From a checkpoint of a small sound classifier.
Model: arch xception, norm batchnorm, activation silu, depths [3, 3, 3], widths [128, 256, 512].
Training: soap at rate 0.0034, 2800 steps, batches of 64.
Rows from block 3 of a small sound classifier, named by matrix and row number. Rows with one number belong to one channel. Each number is 128 + 32 x the weight over its row's rms, rounded and kept within 0 to 255. All counts start at 0. Numbers have three digits each.
After each channel's rows are labels from the 100 clips, of 14976, where the channel reaches its highest value: "band" is the frequency band that holds the peak; "top examples" is what is common among them. Only what is clearly more common there than usual is listed. The data: single notes of musical instruments (NSynth).
# convs1: first pointwise conv (model.blocks.3.convs.1.weight, 256x128x1x1), inputs 0-42
# convs3: second pointwise conv (model.blocks.3.convs.3.weight, 256x256x1x1, transposed), outputs 0-42

convs1.26:207124146118134151122176115124119161112140105097091163107069148076091169156082097185177087088122105133148068140146133125149122142
convs3.26:137116096125125147120054109134130178160150090130132053105065173125150132120130140154088127042112150149100144036100072135150164161
band: 1000 to 2000 Hz
top examples: octave 6; pitch class E; pitch class G#

convs1.238:095115113128170123091095119157119168111140134170178103099096109111136132134119175110119132119160181128109110077158098141149117105
convs3.238:163103120138115128069105105131090115115159138126113143146070097100131137136110124095167112154157185129159148130090077127182152126
band: 1000 to 2000 Hz
top examples: octave 6; pitch class G; note: G6; pitch class A

convs1.106:119172121125105092102130131093125069125117116063098142082090169111109136137174088145149145067178195094148085118124138138152129155
convs3.106:131120124099133151135118121147137153167110107123180114111141156143171128151116124179128129151100115116045063137093133133096128072
band: 2000 to 4000 Hz
top examples: pitch class F#

convs1.74:133121130107160127135122123096117162102133138182175084173128077145156111165108118124193194108107122129100132150227125092176153139
convs3.74:192026142069182107160113145146103163155113137112165134144070090136130131137148076111066135094134135136167101165129103107148130102
band: 2000 to 4000 Hz
top examples: octave 7; mallet; pitch class A#

convs1.220:082123097123174134075067105155052147125143110113155108131125123133088148117129084104067122134130179109201100129159117181184153135
convs3.220:162125175139052165133159143165111116139131133062140159146113107095118110137177114086098085161106130122133089143151152248051135131
band: 0 to 250 Hz
top examples: synthetic; bass

convs1.130:145096125162129140113181135143214142114146115158144114144187051198157178096221134142167131115173101131153103148147119073125111177
convs3.130:096130101170132143102097149136116159069152098056133130136123125156108040132065188155184124139095155111102155159143160176110070119
band: 2000 to 4000 Hz
top examples: mallet; octave 7; pitch class G#

convs1.245:165119141152161072113156130127125070070116117140197172102144108131137138133126125115066090155173123128156079118133170136102120155
convs3.245:090116111164151077139126100129098198095158106120164112070135134144078136124134115136137097116130109117151130164078201156116077067
band: 2000 to 4000 Hz
top examples: octave 5; pitch class G

convs1.90:135144112182060147123115065117212117139158192077145165116122128163177138129175116136135141129122110147166123149132124094068130111
convs3.90:138112154123108168053137124092163112130128126089119194096111161080160084098139120113145141134124161192101128156115199125181145129
band: 500 to 1000 Hz
top examples: bass

convs1.128:111071117144140111131149168156128104092121155178094093099152144119087149116076130107108157142093139082176123183120128120076100135
convs3.128:117142123153181059153206130101123146154103204123085168136095071111087154106123083132139056112117109187078133140155159176159127132
band: 0 to 250 Hz
top examples: synthetic; guitar; octave 7

convs1.64:143110103112176166148159136150138165114106117142183140070102129104110127119123227123178129115123142097120059178095188119142136124
convs3.64:152116147134153126157141097122168055164150086110124143113132102171107147181152130127100136134100196176115227134133092099139139147
band: 2000 to 4000 Hz
top examples: pitch class F#; octave 7; octave 6; note: F#7

convs1.123:171111135121150141118123103171141154144112130130120057076110108145148079059095141153172076101129069132102131123119103138076111139
convs3.123:126140177169101121211200112071104177119170093108106119155108119110134117164148158135143169144147179199149227079086086096172102097
band: 0 to 250 Hz
top examples: electronic; octave 1

convs1.247:134151126178169126109141154176112122126117108148102187117140106090104172111094080130132116100157090000136080161095100131140113115
convs3.247:117128140037122225108084148087100145088135131120071146156139113112096053122125113124173137175105161147106128099138135070155120132
band: 250 to 500 Hz
top examples: octave 7

convs1.137:163131123129108138081131131158130115092117150126142091118164133153086110156175145141146149092122168106123085120160107152132119176
convs3.137:074174146117102146114112106142158151089103158176120139103124064116131133104111106124143111179071137094120145123092130129101085129
band: 4000 to 8000 Hz
top examples: octave 7; pitch class A#; octave 6; note: A#7

convs1.11:135131145139185123165094057164127133119155114142188122137142140158133147095140156056064225131133195108170075092119175156139132085
convs3.11:157151146073139089184160151091087175172082120098105068066133154120153110161138150116140126161121117138158093149101115120175103139
band: 0 to 250 Hz
top examples: bass; pitch class A; octave 3; note: A3

convs1.165:139197088134122057132132148122180149178142099064086073113145135133107142154122169086128122161160111117194066139118151095186117147
convs3.165:139165133158113131082099227094164207174125137140151109097136140155109141173058109116127147097135112085047119113173166079105164133
band: 2000 to 4000 Hz
top examples: acoustic; octave 5; pitch class D#

convs1.178:129136175156133129146120162141172171116153130146128193106151107170139108041142108128177111126111123203148152096175145128097166119
convs3.178:154135150144111082089125111121135141136147165156126250043131120161109118113122111092049173135109096087176142099147134174170103126
band: 2000 to 4000 Hz
top examples: octave 6; octave 7; pitch class D#

convs1.156:137134146111152106137118113121070066146142134173093176144155127192105121128119181133109089179137119150128115164130150120139185128
convs3.156:186188163101110072126126135214163075147116053100083094141129126089111143134110098103109127083163137142148156147123136128105179213
band: 250 to 500 Hz
top examples: synthetic; bass; octave 5; octave 6

convs1.158:124182102126129107131067121237119136106149101100138182111129155077130139138139124155174175080079134114113151146139160104112091135
convs3.158:125160133124206146144094203086103140157123134162164163120113101152092126135031104140111132076131098130114131087053121188097114048
band: 4000 to 8000 Hz
top examples: octave 5; octave 6

convs1.34:112146156133114157074092154093191143126134164167132161145133176103148180124155157135155132146081130105078116145133146129132090142
convs3.34:121205178099176152174126161096134207169131184063144177107154063109108123094128142130089120096166085130160065144159172112143081122
band: 2000 to 4000 Hz
top examples: octave 7

convs1.110:123100160101169144115162109135161184127102130120149128105092134129154132060124104083142172075131103184142115154064107080081153125
convs3.110:110101163163131000198103074153147107138180148132119102195154169131099105174170196117185131156135147127137176177095136127144132171
band: 0 to 250 Hz
top examples: octave 1; guitar

convs1.160:175154154126127100124186107147103173114101135119143115161100143164100079157204122139117117139088133117154056140134128136107175147
convs3.160:141100118151116140089068217173114165127108126141165198123138156109161134161152167140160083111061114059090138098125067175102146122
band: 500 to 1000 Hz
top examples: pitch class G

convs1.164:124141179165124115138118094084078147085165127107151112114124145148163013164110056111114113141152117089108112156161130132100165147
convs3.164:106153090124195154131125084117138124106152160131103144091167192163110137125173159108119124125123082137133153143135137124105093140
band: 4000 to 8000 Hz
top examples: octave 7

convs1.243:119112060143131133076120112148116129169152119149089083084156126134080163114188109131127062127123108151115146092095145122066141095
convs3.243:107079113112098133170049090143144147179128107101092114126056107099106159130113142152172086145154123094153155112130166152112113109
band: 0 to 250 Hz
top examples: bass

convs1.231:108110143160061139140116060092053092145133131186079101131201150098097130110133099108105104118113096172154164171136143139138180115
convs3.231:118122124078093162132122080140096154177094099223116071126159134060153135107106109146157096129100115077171185122146150111161123092
band: 0 to 250 Hz
top examples: octave 7

convs1.22:103147187125135091173143135135166100082179091197168103071154127166157107128149172093131162133171183096119179178134087124079133114
convs3.22:133151124094135122063171170131110050130121143080151121145178132150078142142138112090110104157147181176138086092148208130132137115
band: 0 to 250 Hz
top examples: bass; octave 1

convs1.68:111165162131106094122075051066211137128123096110101155091151138141109135124193108136132132112128137147090132097114148155078131139
convs3.68:120118105105001163112086086130118153110101109130097130151092133120131122113157090101132149119133073137177132090110124068112123076
band: 4000 to 8000 Hz
top examples: octave 5; octave 6

convs1.150:094112097099124157125132149059119168156111200153097127131145128114159153089136143153092118131106076122098138129116083123096108060
convs3.150:083112068100100145100157098159107142169116184112166158103093146151122214091113151125104130140136100134166198115088121078160076083
band: 0 to 250 Hz
top examples: octave 4

convs1.5:135119141107100140111105095091136146118112085113120116089106126115126139116129117096122118123152102125180142150104068069090124151
convs3.5:175145105144168099142114046053065091106156107155065137073119121096120105132101150144083102111110158198131120130123128157133138138
band: 250 to 500 Hz
top examples: octave 3; pitch class C#; note: C#3

convs1.92:107072169203124109097122138116107145144124112179144162127100128185097106092149078164113133128147140154025142104136109147136154104
convs3.92:140115131144139104122059131129126170091173110153172118133136136107145126087108183135144145110119074122109130108142126162144094114
band: 4000 to 8000 Hz
top examples: octave 7; mallet; pitch class G#

convs1.136:113146109159074095133121101080143168106069147167110097122135104211184150099166119101161102071106153110131096087129065120102087098
convs3.136:174139059111105110131104145161120113157207147095130114163164139133155067145097137117131112134152119068089131112103102107128163138
band: 2000 to 4000 Hz
top examples: octave 7; pitch class A; note: A7

convs1.33:124111153172129079148110129123129131073167144106123127146113099131130117044060171109115150110112161153120122136125131130146193121
convs3.33:167142126076148075140154143066130098173128163151137170124180141120117106190133111130130149154204104104128069121089129130155122125
band: 0 to 250 Hz
top examples: synthetic; bass; octave 4; octave 7

convs1.189:107135124128128088109149170153147099132165184099186162077082183094112051134164139114143140127100142104120143219143163138113159113
convs3.189:142191169143130134084140195170135096155063122174161090155149120044074089107148112142088175092192121166145123091083142124135210139
band: 0 to 250 Hz
top examples: bass; octave 2

convs1.210:170100124174094130130121118125124117153136130147017047108150141217150142135103152115165137098050132195150162154129161127098149142
convs3.210:121131092133124123052106114124171127127180175136158160117142113163126138096132118115150143066156135110126157091106075155125099146
band: 250 to 500 Hz
top examples: bass; guitar; octave 7

convs1.195:177152171182138122105129166118080128115176136158102114085148163128204114049121124129154159140120162105142102159117135081133071137
convs3.195:168052129150117142115172137105076085151086138121157130117168106168122122133105195111109255130097104132058118109109098115089148129
band: 4000 to 8000 Hz
top examples: synthetic; octave 5

convs1.96:098125082176096092121080072188124144136145087149107118114140078108132143066134170140184047100186105107139073115144158159152112103
convs3.96:161142127148143118132077087197164153176107182112086096145171113143121169116053097111158191119107157163127172127191101061000138137
band: 2000 to 4000 Hz
top examples: pitch class B

convs1.91:160152203207110117104129121147141108083072154100221167152145130137146150110085132161123173130161118131169083097142213108114131118
convs3.91:107188113076094192148161049122118157115077116102123102170128092127088106142161134075088145103109114144156131059160139107133137095
band: 1000 to 2000 Hz
top examples: octave 6; pitch class F#; note: F#6; note: G#7

convs1.141:161165123165143059106133168159138080199115123110149091130102091129131151110141138130150112129152118106143148129096116144144136184
convs3.141:172172128136125072114100108171192156192132127118104111169100073105148130126084118158108108168167135145155123113115155098142163113
band: 4000 to 8000 Hz
top examples: octave 5; guitar

convs1.21:122154108122130088097120103105140111184101141136141166107096091060032103168114107147165115133098128070133144120116112103114173107
convs3.21:152135138103162079135126087113117135114137157119105111083098115127153178076110136101178140164164119184103063136123164157180147118
band: 250 to 500 Hz
top examples: synthetic; bass; octave 5

convs1.171:174141149165147080094121155147168106131114106068098187101112128089115168159160114171125142108159113064131111170167185117133145175
convs3.171:103133149106145130130109125126115125158157155165113153122085149106183112093121069157137125133174103133138146094165096065107092095
band: 500 to 1000 Hz
top examples: pitch class C#

convs1.83:120128123107072127105101143122132107113136169116150113151171183109194162079109132121110168127120128104196140167136135112167067109
convs3.83:099130183125084198118080139120127125133076152097085170122172199164107101106111139185187206103150151159104086130166167128215167143
band: 250 to 500 Hz
top examples: octave 1

convs1.27:155154112101115121048163165180115107091135110118108092094111140152140131146053084114144153138151161076108121105126100118147097125
convs3.27:130126131092103122111129124183198149098156145148138098111101159092141136089142095152134102155133172128111089143140173118136153206
band: 4000 to 8000 Hz
top examples: octave 6

convs1.82:094174087158142137133119120090116151114136076156132144113134117203073155170139131077084159081119100173141135087150215161086163121
convs3.82:106137155147173113121071138139143124156192185100094147137137124127111141108150150133147159132119204076122128135161114139137161054
band: 250 to 500 Hz
top examples: synthetic; bass; octave 5; octave 6

convs1.17:083160086146140089093105142171056142083089124129146115078138104152115179167056137082180139111113112137125130144191149131165093126
convs3.17:211089178146093165177131129082128181085148121135166130094122171116134122148172116148055149080158152073089113161132149126087110107
band: 500 to 1000 Hz
top examples: acoustic; flute; reed

convs1.173:134060120097159140170089185187095125084130163135171134130101123099141095117143108137105134144156142093103139178184151142113121138
convs3.173:107124158113136161143150089162129106172128168133176130092126182113056100130170199122200148140152165092118108060143113197130103136
band: 1000 to 2000 Hz
top examples: octave 5; pitch class B; note: B5; octave 7

convs1.219:134100148100138111109073139096117128077086122077105106116122158118099233118137087184157146171174121124104109192136140145160103150
convs3.219:155086071110116055194110078119150154117154094114146170073082125145140129144111154079061137142082160099143112083122145126152122074
band: 2000 to 4000 Hz
top examples: pitch class D#

convs1.232:188164190205146126142132081105126053099133142138203192128102180157091117087093139113126142091104139059137123090142140136130169119
convs3.232:118116142109134132130112112115113121156120149117110094123171124146116117120138185154124118164074130158119167075091098096105128094
band: 2000 to 4000 Hz
top examples: octave 7; pitch class G#; note: G#7; instrument family: mallet

convs1.87:104139124120191111117108098123105132086090206113164151115130087119113153142171109116121194108110076175119111102104141176121098113
convs3.87:081114143131148147123107148118055129105133165115114122107105146117092119115171117141121183154094175151115125159181146200131105219
band: 500 to 1000 Hz
top examples: synthetic; bass

convs1.108:132132125121135129106131146132234138107168166071115119185107125143148136114129141092169131073200142098148113146173127098161206120
convs3.108:143153146167122163105135155115082073195123178060156075132156171078089134123130100098159152110128110160172084124147121078070139128
band: 0 to 250 Hz
top examples: octave 5

convs1.142:146054150154214100127134115099093112173151152143132133159110100146142114119101133175103064131128101077166126112120120127193099106
convs3.142:161148111115106175117120187144121076090086044154143064071079191074106139125158165120133165137112155103116140159109153142125149102
band: 250 to 500 Hz
top examples: synthetic; bass; octave 5

convs1.56:147131086127092156182130157136159123081084135128158173182163082083100118111121180184139231174137148146144125159162126069105082155
convs3.56:122104087144114144149081093160109080104162171155172088134121166162123089113142163075073174109097113084117170126192068107135092108
band: 4000 to 8000 Hz
top examples: synthetic; octave 5

convs1.63:136103185117161108100084155145158175153131140185113106132155137116117149184178106099116113088099122147093110158116117167134109116
convs3.63:141190178059163135197133124070137157140079154171086095113124159156136108145117149111166166128066151144085170126197125145074114163
band: 250 to 500 Hz
top examples: electronic; organ

convs1.65:090080157136120112122137140161127097158138176143151136082081206193123112140113161048150138120098107117105140137123098118085147156
convs3.65:194038131078176132120099179133129100128136117147161155139198131151151132035153087134098124145165155177136137141111198133151052149
band: 500 to 1000 Hz
top examples: octave 4; pitch class B; note: B4

convs1.14:107187104161088106106108135142153140099147093035103128153114087096089109148144132100057125070130127099106150141170137127138171143
convs3.14:078132146107118161114143136146122116156126110136146143157068179173080134149098156154097137110140151134098139165153182142203121160
band: 4000 to 8000 Hz
top examples: synthetic; octave 5

convs1.207:109110136143077108089087022158136143128149129154116120152108106097181168114095137136125136095100183142112169166135165105111119118
convs3.207:125131142150186101067126089078141102080069239147130140123162138146179086134140118092136149064121129211108167163148129086114159141
band: 0 to 250 Hz
top examples: synthetic; bass

convs1.222:076122101138087184123131098176123092166115140104104107135210133050185119082159114099081116130125074170155101163164134163118123063
convs3.222:143143082145105146104146117110085150120145132129078093085096135148083138119141145129144173074123171141088091144117079170108105161
band: 2000 to 4000 Hz
top examples: pitch class E; octave 7; note: E7; octave 6