config.toml
gain_aug_db = 10
noise_aug = 0.002
time_shift_ms = 100
spec_augment = true
win_length = 512
stem = "single"
residual_init = "zero_last"
precondition_frequency = 20
one_sided = false
adamw_lr_other_params = 0.00072
adamw_weight_decay_other_params = 0.01
Rows from block 6 of a small sound classifier, named by matrix and row number. Rows with one number belong to one channel. Each number is 128 + 32 x the weight over its row's rms, rounded and kept within 0 to 255. All counts start at 0. Numbers have three digits each. After the name is the row's rms in percent of the matrix's.
After each channel's rows are labels from the 100 clips, of 14976, where the channel reaches its highest value: "top examples" is what is common among them. Only what is clearly more common there than usual is listed. The data: single notes of musical instruments (NSynth). In brackets: how many of the 100, against the usual share in percent.
# convs1: first pointwise conv (model.blocks.6.convs.1.weight, 512x256x1x1), inputs 0-127
# convs3: second pointwise conv (model.blocks.6.convs.3.weight, 512x512x1x1, transposed), outputs 0-127

convs1.452 104:130163089082085069137165168137129099168076097074098150122106158161095174106115112184151110119137124149167120162113110142112123169178105158127112113113185103153184188177143144116124142120110095146078157087125140177155139134163122181122106127136147202124127177253131120118163134142125137146143085158103089064160100113132133112136134130168109131107145162116092091148154128108143089139123
convs3.452 096:147095141109111134131150082117061127117102137169111112135101129145139160095140130152194112142132158161164119186165125142151156125098113176148130129211130147182146128085070170135180137125154037117138124130110128095147106146137087120115134128100150097173109043114069108089110137085108142100113143153099167111102106113039154126110132107152159108160098141105109137154084131117105153153086
top examples: octave 5 (51 vs 16.2); pitch class D (47 vs 8.4); note: D5 (33 vs 1.4)

convs1.236 093:172145106102126119157106077103115153130141085162138152112156111150143136143101148108140082106124080110179158145110074147132161191121129134128122129151200114130125168145090177177059106138140125122136137155205107184086126177129212171085145170127119164145127131116120104133100073175126085170157107072134160105164120157138115118135125082114098115143067127160140182132090214125162174119123
convs3.236 101:120126104143171168100145103138145129089151115126134147112129120075129137135157101190114117099100183122155118105159155152143124151134172150130105132118084185079111101154129124128155100119163110161122139115171126155114156122136111134139077133168085147170126167168095132101095149124125137128150123117099112188142131072120134151171112130093135175165124150119085143156135121126141154105130
top examples: octave 2 (38 vs 14.2); pitch class F (33 vs 8.1)

convs1.189 124:089137132113064186142105122159131166073126110152100148069154094154211134114179109115072119145148119105101085139087062104084130120202144125164158140088151104101147109141068075125167145161134162184110145129132116151098110150147086138147099164161175125072059147120136207142129175095118082146158160148097139130105122034151134171084127145132112191088124128087107129111113114091052140150107
convs3.189 093:137139112114166130111119149071150063113118090128082101116139113069137109135121095148154146127139112080136133185099138228150124109097145151046139111154211139117107110132075087115121144158127119085156131117086078113153070103144084133117111162147111142113075137141093093144109148097139148090093074089111141142136067136190096151083174167148079110111068140124134156201120186100076138184157
top examples: octave 5 (41 vs 16.2); octave 6 (28 vs 11.7)

convs1.210 105:163168151153117119150163100115103150115090132077098152083142070220118169119183087077136114107122156146107125141111097155110170143144109084131100188102113097126088183113114170134133113141068107134105116122142144097111125129115196078083128085141116131166140123119115178159178151129127163148151114159157124164126092122149035192138104128091067104109113102059139121152149152156157208172162
convs3.210 115:147070116120126198116157099089097098148146124116103222140077097102126132080102190123117115159131130140163106108099199170136151150115154115127089180113071130161096197116154124074158154119118206098107189126125109135134148025148107144137153066122117156162130098162135096073183164096070147140086137100117122131171214117114190150096143110122179158131147093074133181107116117152119146056185
top examples: octave 2 (61 vs 14.2)

convs1.332 100:119137135120140123148079111081141090104116179150117108105112138082141129103149149112084141080116143049127151135125144153159135135127203117161153167160103065126094109069074146136181120134080083179113113140134128187107129115164146148205078150089107127125136150085086163117130153108133115144080094098099126135152097100141099105102125065074139140106089115125119110124127167147113127179148
convs3.332 099:108058148089121110073107128138184090129088080150147139179210101133152100143140129153137141136090165123155162126119125111134076086122090150179102134222092122142092174217166150181148175137175150139125081129113106109139133177117093140155128124115141154104159141144134106110117098092132120127195126127100099105137115104184112116117157199187075163130130126136117095165154114157131177144082
top examples: bass (55 vs 21.8)

convs1.421 103:160134097108090152152154093148129114143097042158110212087183036128113096132097046091182193108187152100113133159135057167119146093150120136103146134174137124140132123171127134127163109132099151139172154118135102121094147123175137146117161140082113142113116168096132170117137125112146139155118155076138156094178087144138158165129093076122159123106121167091148074137124129168098125103137
convs3.421 103:161102155117101106177059131099104154128095075131091141153090150144119136142153137140083078109125103182146135195187156102129056154106132134083137110123139151191139135094155155150099124105110132118122114115163134077107067137125152160150123078165113180121114141136080139109135148097138127069085043162114187091117100160098132144121144124172099142170126146096157132197131121161091162119164
top examples: octave 5 (43 vs 16.2); organ (28 vs 11.8)

convs1.160 106:121120162095090113109133125099186096189093083130179134104138111107127102114182158170123119085054143123102135151144149163085085081069132180120182072110099139093105124151128095080121142122133133100157107117112096132091197141140167141169140084099048165090168140153133142094074164113127141101194154099093100120141087107059147176163084124073125173126100173124109163056177167160137145127103
convs3.160 081:175133119140093093147093130115118151156148090124184105115125185110130179087155097138098136202148139130115169132125096092076221160111133106111106149176149067137141177104102116132145154176158120166139155129066140138049066154172145136108096128153147109090158107122147125200130179155135106138177075116139092090096120102179085126137176125092123134048127132061173124100135086121139116127054
top examples: octave 5 (38 vs 16.2)

convs1.11 095:177091101114130177063105102109138164137112150140099129161145142141174101118128123101122189121157124102113084180103074153121120150125194104098141112116134118153131119085106160174079125112125118062096134137112058112130148092150110119072132119171080193131158122125135152090123119132122130168049118142118124101100091152054093093081145143122092146102135130104106153149139128172148157160057
convs3.11 097:142136200153108156083171133136209088131186116129101143150128100113077124172086129135134158092165148097132151038133098111094106149116151124148157126157109132102151104091096134155141158126156137123075185107156156144099089093173131060143084098043125139147134159117143149159150159180184174136124120131133070137114126160106108098128105147087125116088122100103120106160146129125134060111130
top examples: octave 2 (36 vs 14.2); pitch class F (27 vs 8.1); pitch class C (25 vs 9.1)

convs1.290 096:097137052136135128151136097117171097117161113146122145122042123092162124124113102134127105088229057094163102153132057089143142154169189094156109142094088094114144109143157144143144147138152047092115166135095137111146108117187170120124097100177135106127107102172131118135136135124130135138141150119157141044105105108139122236157099111180093119118077089081102118066141184201159183107144
convs3.290 096:136176133133143113071099183193060154149124090120177130125158084130117152142146108121103149102151139143111166189169189143154120126103167173144117110145114168169135128127113102166164087125164145108123119102106139150157162094147146080137114113152146109196114078135106140150150132128191138141136163155169138123140153120108116144136131131142124173145117106153097123167140137116104148164108
top examples: octave 5 (40 vs 16.2)

convs1.396 104:082114029074130116159111122108141158144036150126107104095085105094087065100130114140162152133130140115149150141124096064093148190138111165122153131100126127072162081093130089134105151102119185135122121087129162124154125157140185099101109143106096095192151082126124138128157135115114134151080118100126150123140140138139148065157077137106115120130126139049138118110151087097096158126148
convs3.396 099:155102123112123134116110135095179120131140166036135126194116135175092109138073136178210168148122067113101112145090123100168104106158091076088120157102149122154161108118147080089093137145112181133167116173120154124111097155094150140123156144053154113126096160124117105089108138202154131110072072169101142139126127161136112132114127112126157127148096195134187167120130108106141182142154
top examples: bass (45 vs 21.8); pitch class E (25 vs 8.2)

convs1.467 103:118116118155099112141132156111078107117111196124096163068184136132141088108090107104144119148110138138146142137087141187152102156141060201105141178107158099150124112105114162074135098108141142200128120076138145170126115117132153151126153107090140096141100080154157065110077149186150184132100141125148126160154135089159103142128123100136163014109075170120135108124059169143098073153075
convs3.467 089:160158173179131109074158098120129127105110102164145116108143134198097130120139152156160126123104168173076118132120139139115102124098113133033123139136115106202164088076213195098150208104099147076133117119122085120120116130120140105128191117143175157165167108142189133199103100146089097127117121157112130114180087085131127121093071102091108103093098183130131122144035091140114153154085
top examples: bass (47 vs 21.8)

convs1.263 096:095123103133168170122139150147122134057158112069162122143134104119130154101124064130146103116155176128139115114097148115087109167160136080124142195111190118149063117153146114135199116115152132060137133112214156158098158117131112100161125131147136139149154174156119118125111112152107112135118135081141122116130119152152115102167104072133135052063062194073091164169111141097163164079125
convs3.263 091:085145114107126140122154135125093137122146118107123144093082087085123147096117097163137131109110129110134062077097140164129115158170071075084141156127170151185124149158102107167112142102113171165176157071097113120184138059143092143141096147086094145149170152098227104130142118162155101152127164176114126095150151117114142091104110117152089103121143112140095156087122155112185106160181
top examples: pitch class D# (47 vs 8.3); octave 6 (28 vs 11.7)

convs1.96 099:108142087161004123118167138093100095118112102068149053165146078086083053142084126085114095135097068142169162135136067195173136145080142135132132113136104132166125119113147114145159114117151143117153119127084120146137125152126105121179129101131115134129134157204133118087152113163165125126159134095091122158167075096109115134159083171071156118093115151102113157073146108164127059106111
convs3.96 101:129067085152143128139164172126170124129183150144085117150091122132109131093073093100121096101159196126092094104130177138108118133124105144173138136133144068177093078157176142101152044128104143152175174165142159118091130145084144115192195105168098162144115100141131108100151134108094101139144145149138098124094190109068097131151147166124162170168147128142101111163155142143149080077132
top examples: octave 5 (38 vs 16.2)

convs1.465 094:035151104114141110115097122095127119169107164104162123176155108110088120175162167129147127120155168122123141120091037158162143143099142105139139111103095113117154128159093125202127061101110137095193136117116130110143121081155116027125128124139111132120155143142120112121107142093124106102134154107121144156144164150124157130086130135079137146108124151153149134120142122133117181115140
convs3.465 083:112129116090117124090033128102132133111128137115148118131151120159149172169152147154149146181109172127107126013137155120147132142133126196138161110154125088112098139148162126153098120133145142138099113113154163132115102145050142104144131137132139119088093135170083146089151118138099106174128152113120146102117154166122117113104073113126143016099119098135124165197126092092142188134131
top examples: bass (58 vs 21.8); pitch class C# (37 vs 8.3); note: C#3 (25 vs 1.4)

convs1.201 094:116106111131109097075111177141086094117123133197089141129081053158137089151142102139085188143128194139144184088156129030177152132132073138105115144127111101097120141146116152124090125101105102082111138101120201155062112065069115104080099156139117109107123150091085146158082120148137095183099146087201158096106132173126092126160121137133129146121076138137156109168133050121176108113108
convs3.201 115:206105153102160110136154140144058147130108152108205093186097120094138166144133110103135169074144147147098163093136092139094185184127140126095100105057173145116167117102201081114130131171143086092160141090114085088161134159089090086093117165138102159118154163177128114094093119111127114071104177175134122110132130152162157156126168105118073165154105152131160075172125119204094165104108
top examples: pitch class D# (27 vs 8.3)

convs1.482 094:178120128109135148111132099145141131146083127125152100125126156102128070117135138106092108100147178123128125095108158091183095177129189144108167148169127124087083152088072133150154106124127112139153147124102151095168144191150130124127164098116146152111146125119116090147152115063129136124179138153096127149188076128080170173110246125173131125059117138167112136060153076174088108156078
convs3.482 110:121138132137155107122160127089100135066089074194119151126144111101149109119128142069091172122113077135172141119084088133150128144134124155143146158109147174187106150140142146135127160061096126111147106094120117161133117127143161180203147073087149208171183071129109088088071140096090105100091140125129158109128085117181203144159151120121198168130086151116167114108174131147163103108119
top examples: pitch class D# (55 vs 8.3); octave 7 (48 vs 7.9); note: D#7 (34 vs 0.7)

convs1.137 104:133116165169131108130130131152112110091071053165078148091145209118066112095104214149089113182044102146133093163135140085092112111188141129153139160080116139137096153117101122106151156107086118119156131138170117110049161128104076143189081112095133138138156119047128180135128111177040114121144087120106151175129126098117057188130151120160161104161110107156151106089137065129115126127138
convs3.137 102:137116128162101107158161121101099142161148134147106124104173114095139118139140126181115178088069144100093090202078112062144076129145111094077133120127144142145129156172087146111152170091155168109208111108113137157097183131113046099115100115039116100121130130107149104141116115138154095141109081163137096148122086114132158133139094142149137129255117147188091101148139103172116127121087
top examples: pitch class D# (82 vs 8.3); octave 3 (74 vs 17); note: D#3 (74 vs 1.2); instrument family: organ (28 vs 11.8)

convs1.87 096:118143158132113109114151089103126086131100117125147125129144093113122133153099200110100135063188087135112159137104114136135136153098133113117108097096115157117084107105165071091162145128070189116104174082094147140170075139147100153152178110110137029147161110083114129121098132132086087081118130181134096051144100117138138190147135146105119115090090132104114100177149144106142179191125
convs3.87 098:122101095116114127142104140135160140138126121152150149162181135145156129125158191118105071141140146134102149130131125185165137110135161135088111074106119161119078150102144114145110179115111062130154125151148151111202122132168130166087154127117142169051099111076108135090113129131133120162179148010196144124109163153140098119109100224145116192114092165129067147129131169122105185132085
top examples: bass (55 vs 21.8)

convs1.399 101:106106125152122078151130112132085149130065035133120121140113079146150127113135084088144121170116148110140118102107147124135077208105166174137189141136122121096141181146066145152105083127081122094134100096096128166207126148169079155109108082116086128144082124133091133170131145155127046116176141086101107121174079111039101076122144122126165189134127095157135123128110129191059136128146
convs3.399 112:179110191099163131116098133129145165131180156104137074118122096137106146106191156171132107130156141115111107164106071128084126130122148110105105148116105167117131109117164163089097193147113117128204111095107093093108107135131117144144149159092137128129092162093061142140138102119094112112170132081140138171152129167167125168096075124126076106192141105133139128038082133148114102098149
top examples: octave 2 (55 vs 14.2); pitch class G# (50 vs 8.2); note: G#2 (35 vs 1.1)

convs1.494 094:131149118146153157170144130124211131095115104134156109151133106125117138141114146170145121071164120134082145138177102163128151140123224129099126098077119105143110157178108115104143139143110163140152167055148091108071145118123085135192079170137170136133143109196114100109129146118163080140160043083199133103182117173104119105192053151094108120102132151173130143155172127134158218093139
convs3.494 110:132145128107124094133089141144128096113111109114089100105115172175178138129122105152182073060141191104121145115197114142155109113160114101114149123178184186148125129149132128080123185097164124092094166117137133105123201158174156104179141111148055174104174164102106114123111118139173127137092161104154084109117150078126108126069199137109154096158158107146155134188121209102111104127085
top examples: octave 5 (36 vs 16.2); pitch class F (34 vs 8.1); mallet (31 vs 10.8)

convs1.339 090:106086198123169120094100109165131138159083169138162134101149100089151126085089111064106163095184100123160112121080152107056126109144139117180136149146150100158144143125187089150134171129156149119076146152125134139103152117196137162113096145145212183108098128121120144157103121149123157126101202093112091194114127103178090201085179094130139100132151111082153106134145170164145102043096
convs3.339 101:176029117104119108130119118151130119143138112127119107094083145063141104127122096136106150113133107162120169120103190097101151159138135083088135135077166125170151084190109126084124146164137209149099093082105175026125114075151102126087144134122104105100165142143083117133137126161117074107179150177094118110118150115093098120117174131157093109140097163169125101170074140098050183125121
top examples: pitch class D# (44 vs 8.3); octave 6 (41 vs 11.7); note: D#6 (41 vs 1.1); octave 7 (35 vs 7.9)

convs1.469 090:110094148148130124087089130117107083145127114164128101157127146173173113129111139121111130117182096113141081158132131171134062167147119109155101126139133112133128124126084144130215157124132114138117136153155127146100102145156190119106155142135106139127100072127089131100076065143169106168000063133139148095149132146120079099159172094124170108156172058105109210138078154144156120164180
convs3.469 098:104172143119129200122136079133160131155114146140118150203060110184169158120119157096144080124145120171141130146137124142165088169183151136150175146093141157172129129162160106072168178141126111138106129104090104173122139104059068154082119115134152127151115120137185050074132119119112115161111188167138124138120168132129100072088128108150112163102113171094126042121172181136172154148166
top examples: octave 2 (72 vs 14.2); pitch class C# (40 vs 8.3); note: C#2 (39 vs 1.2)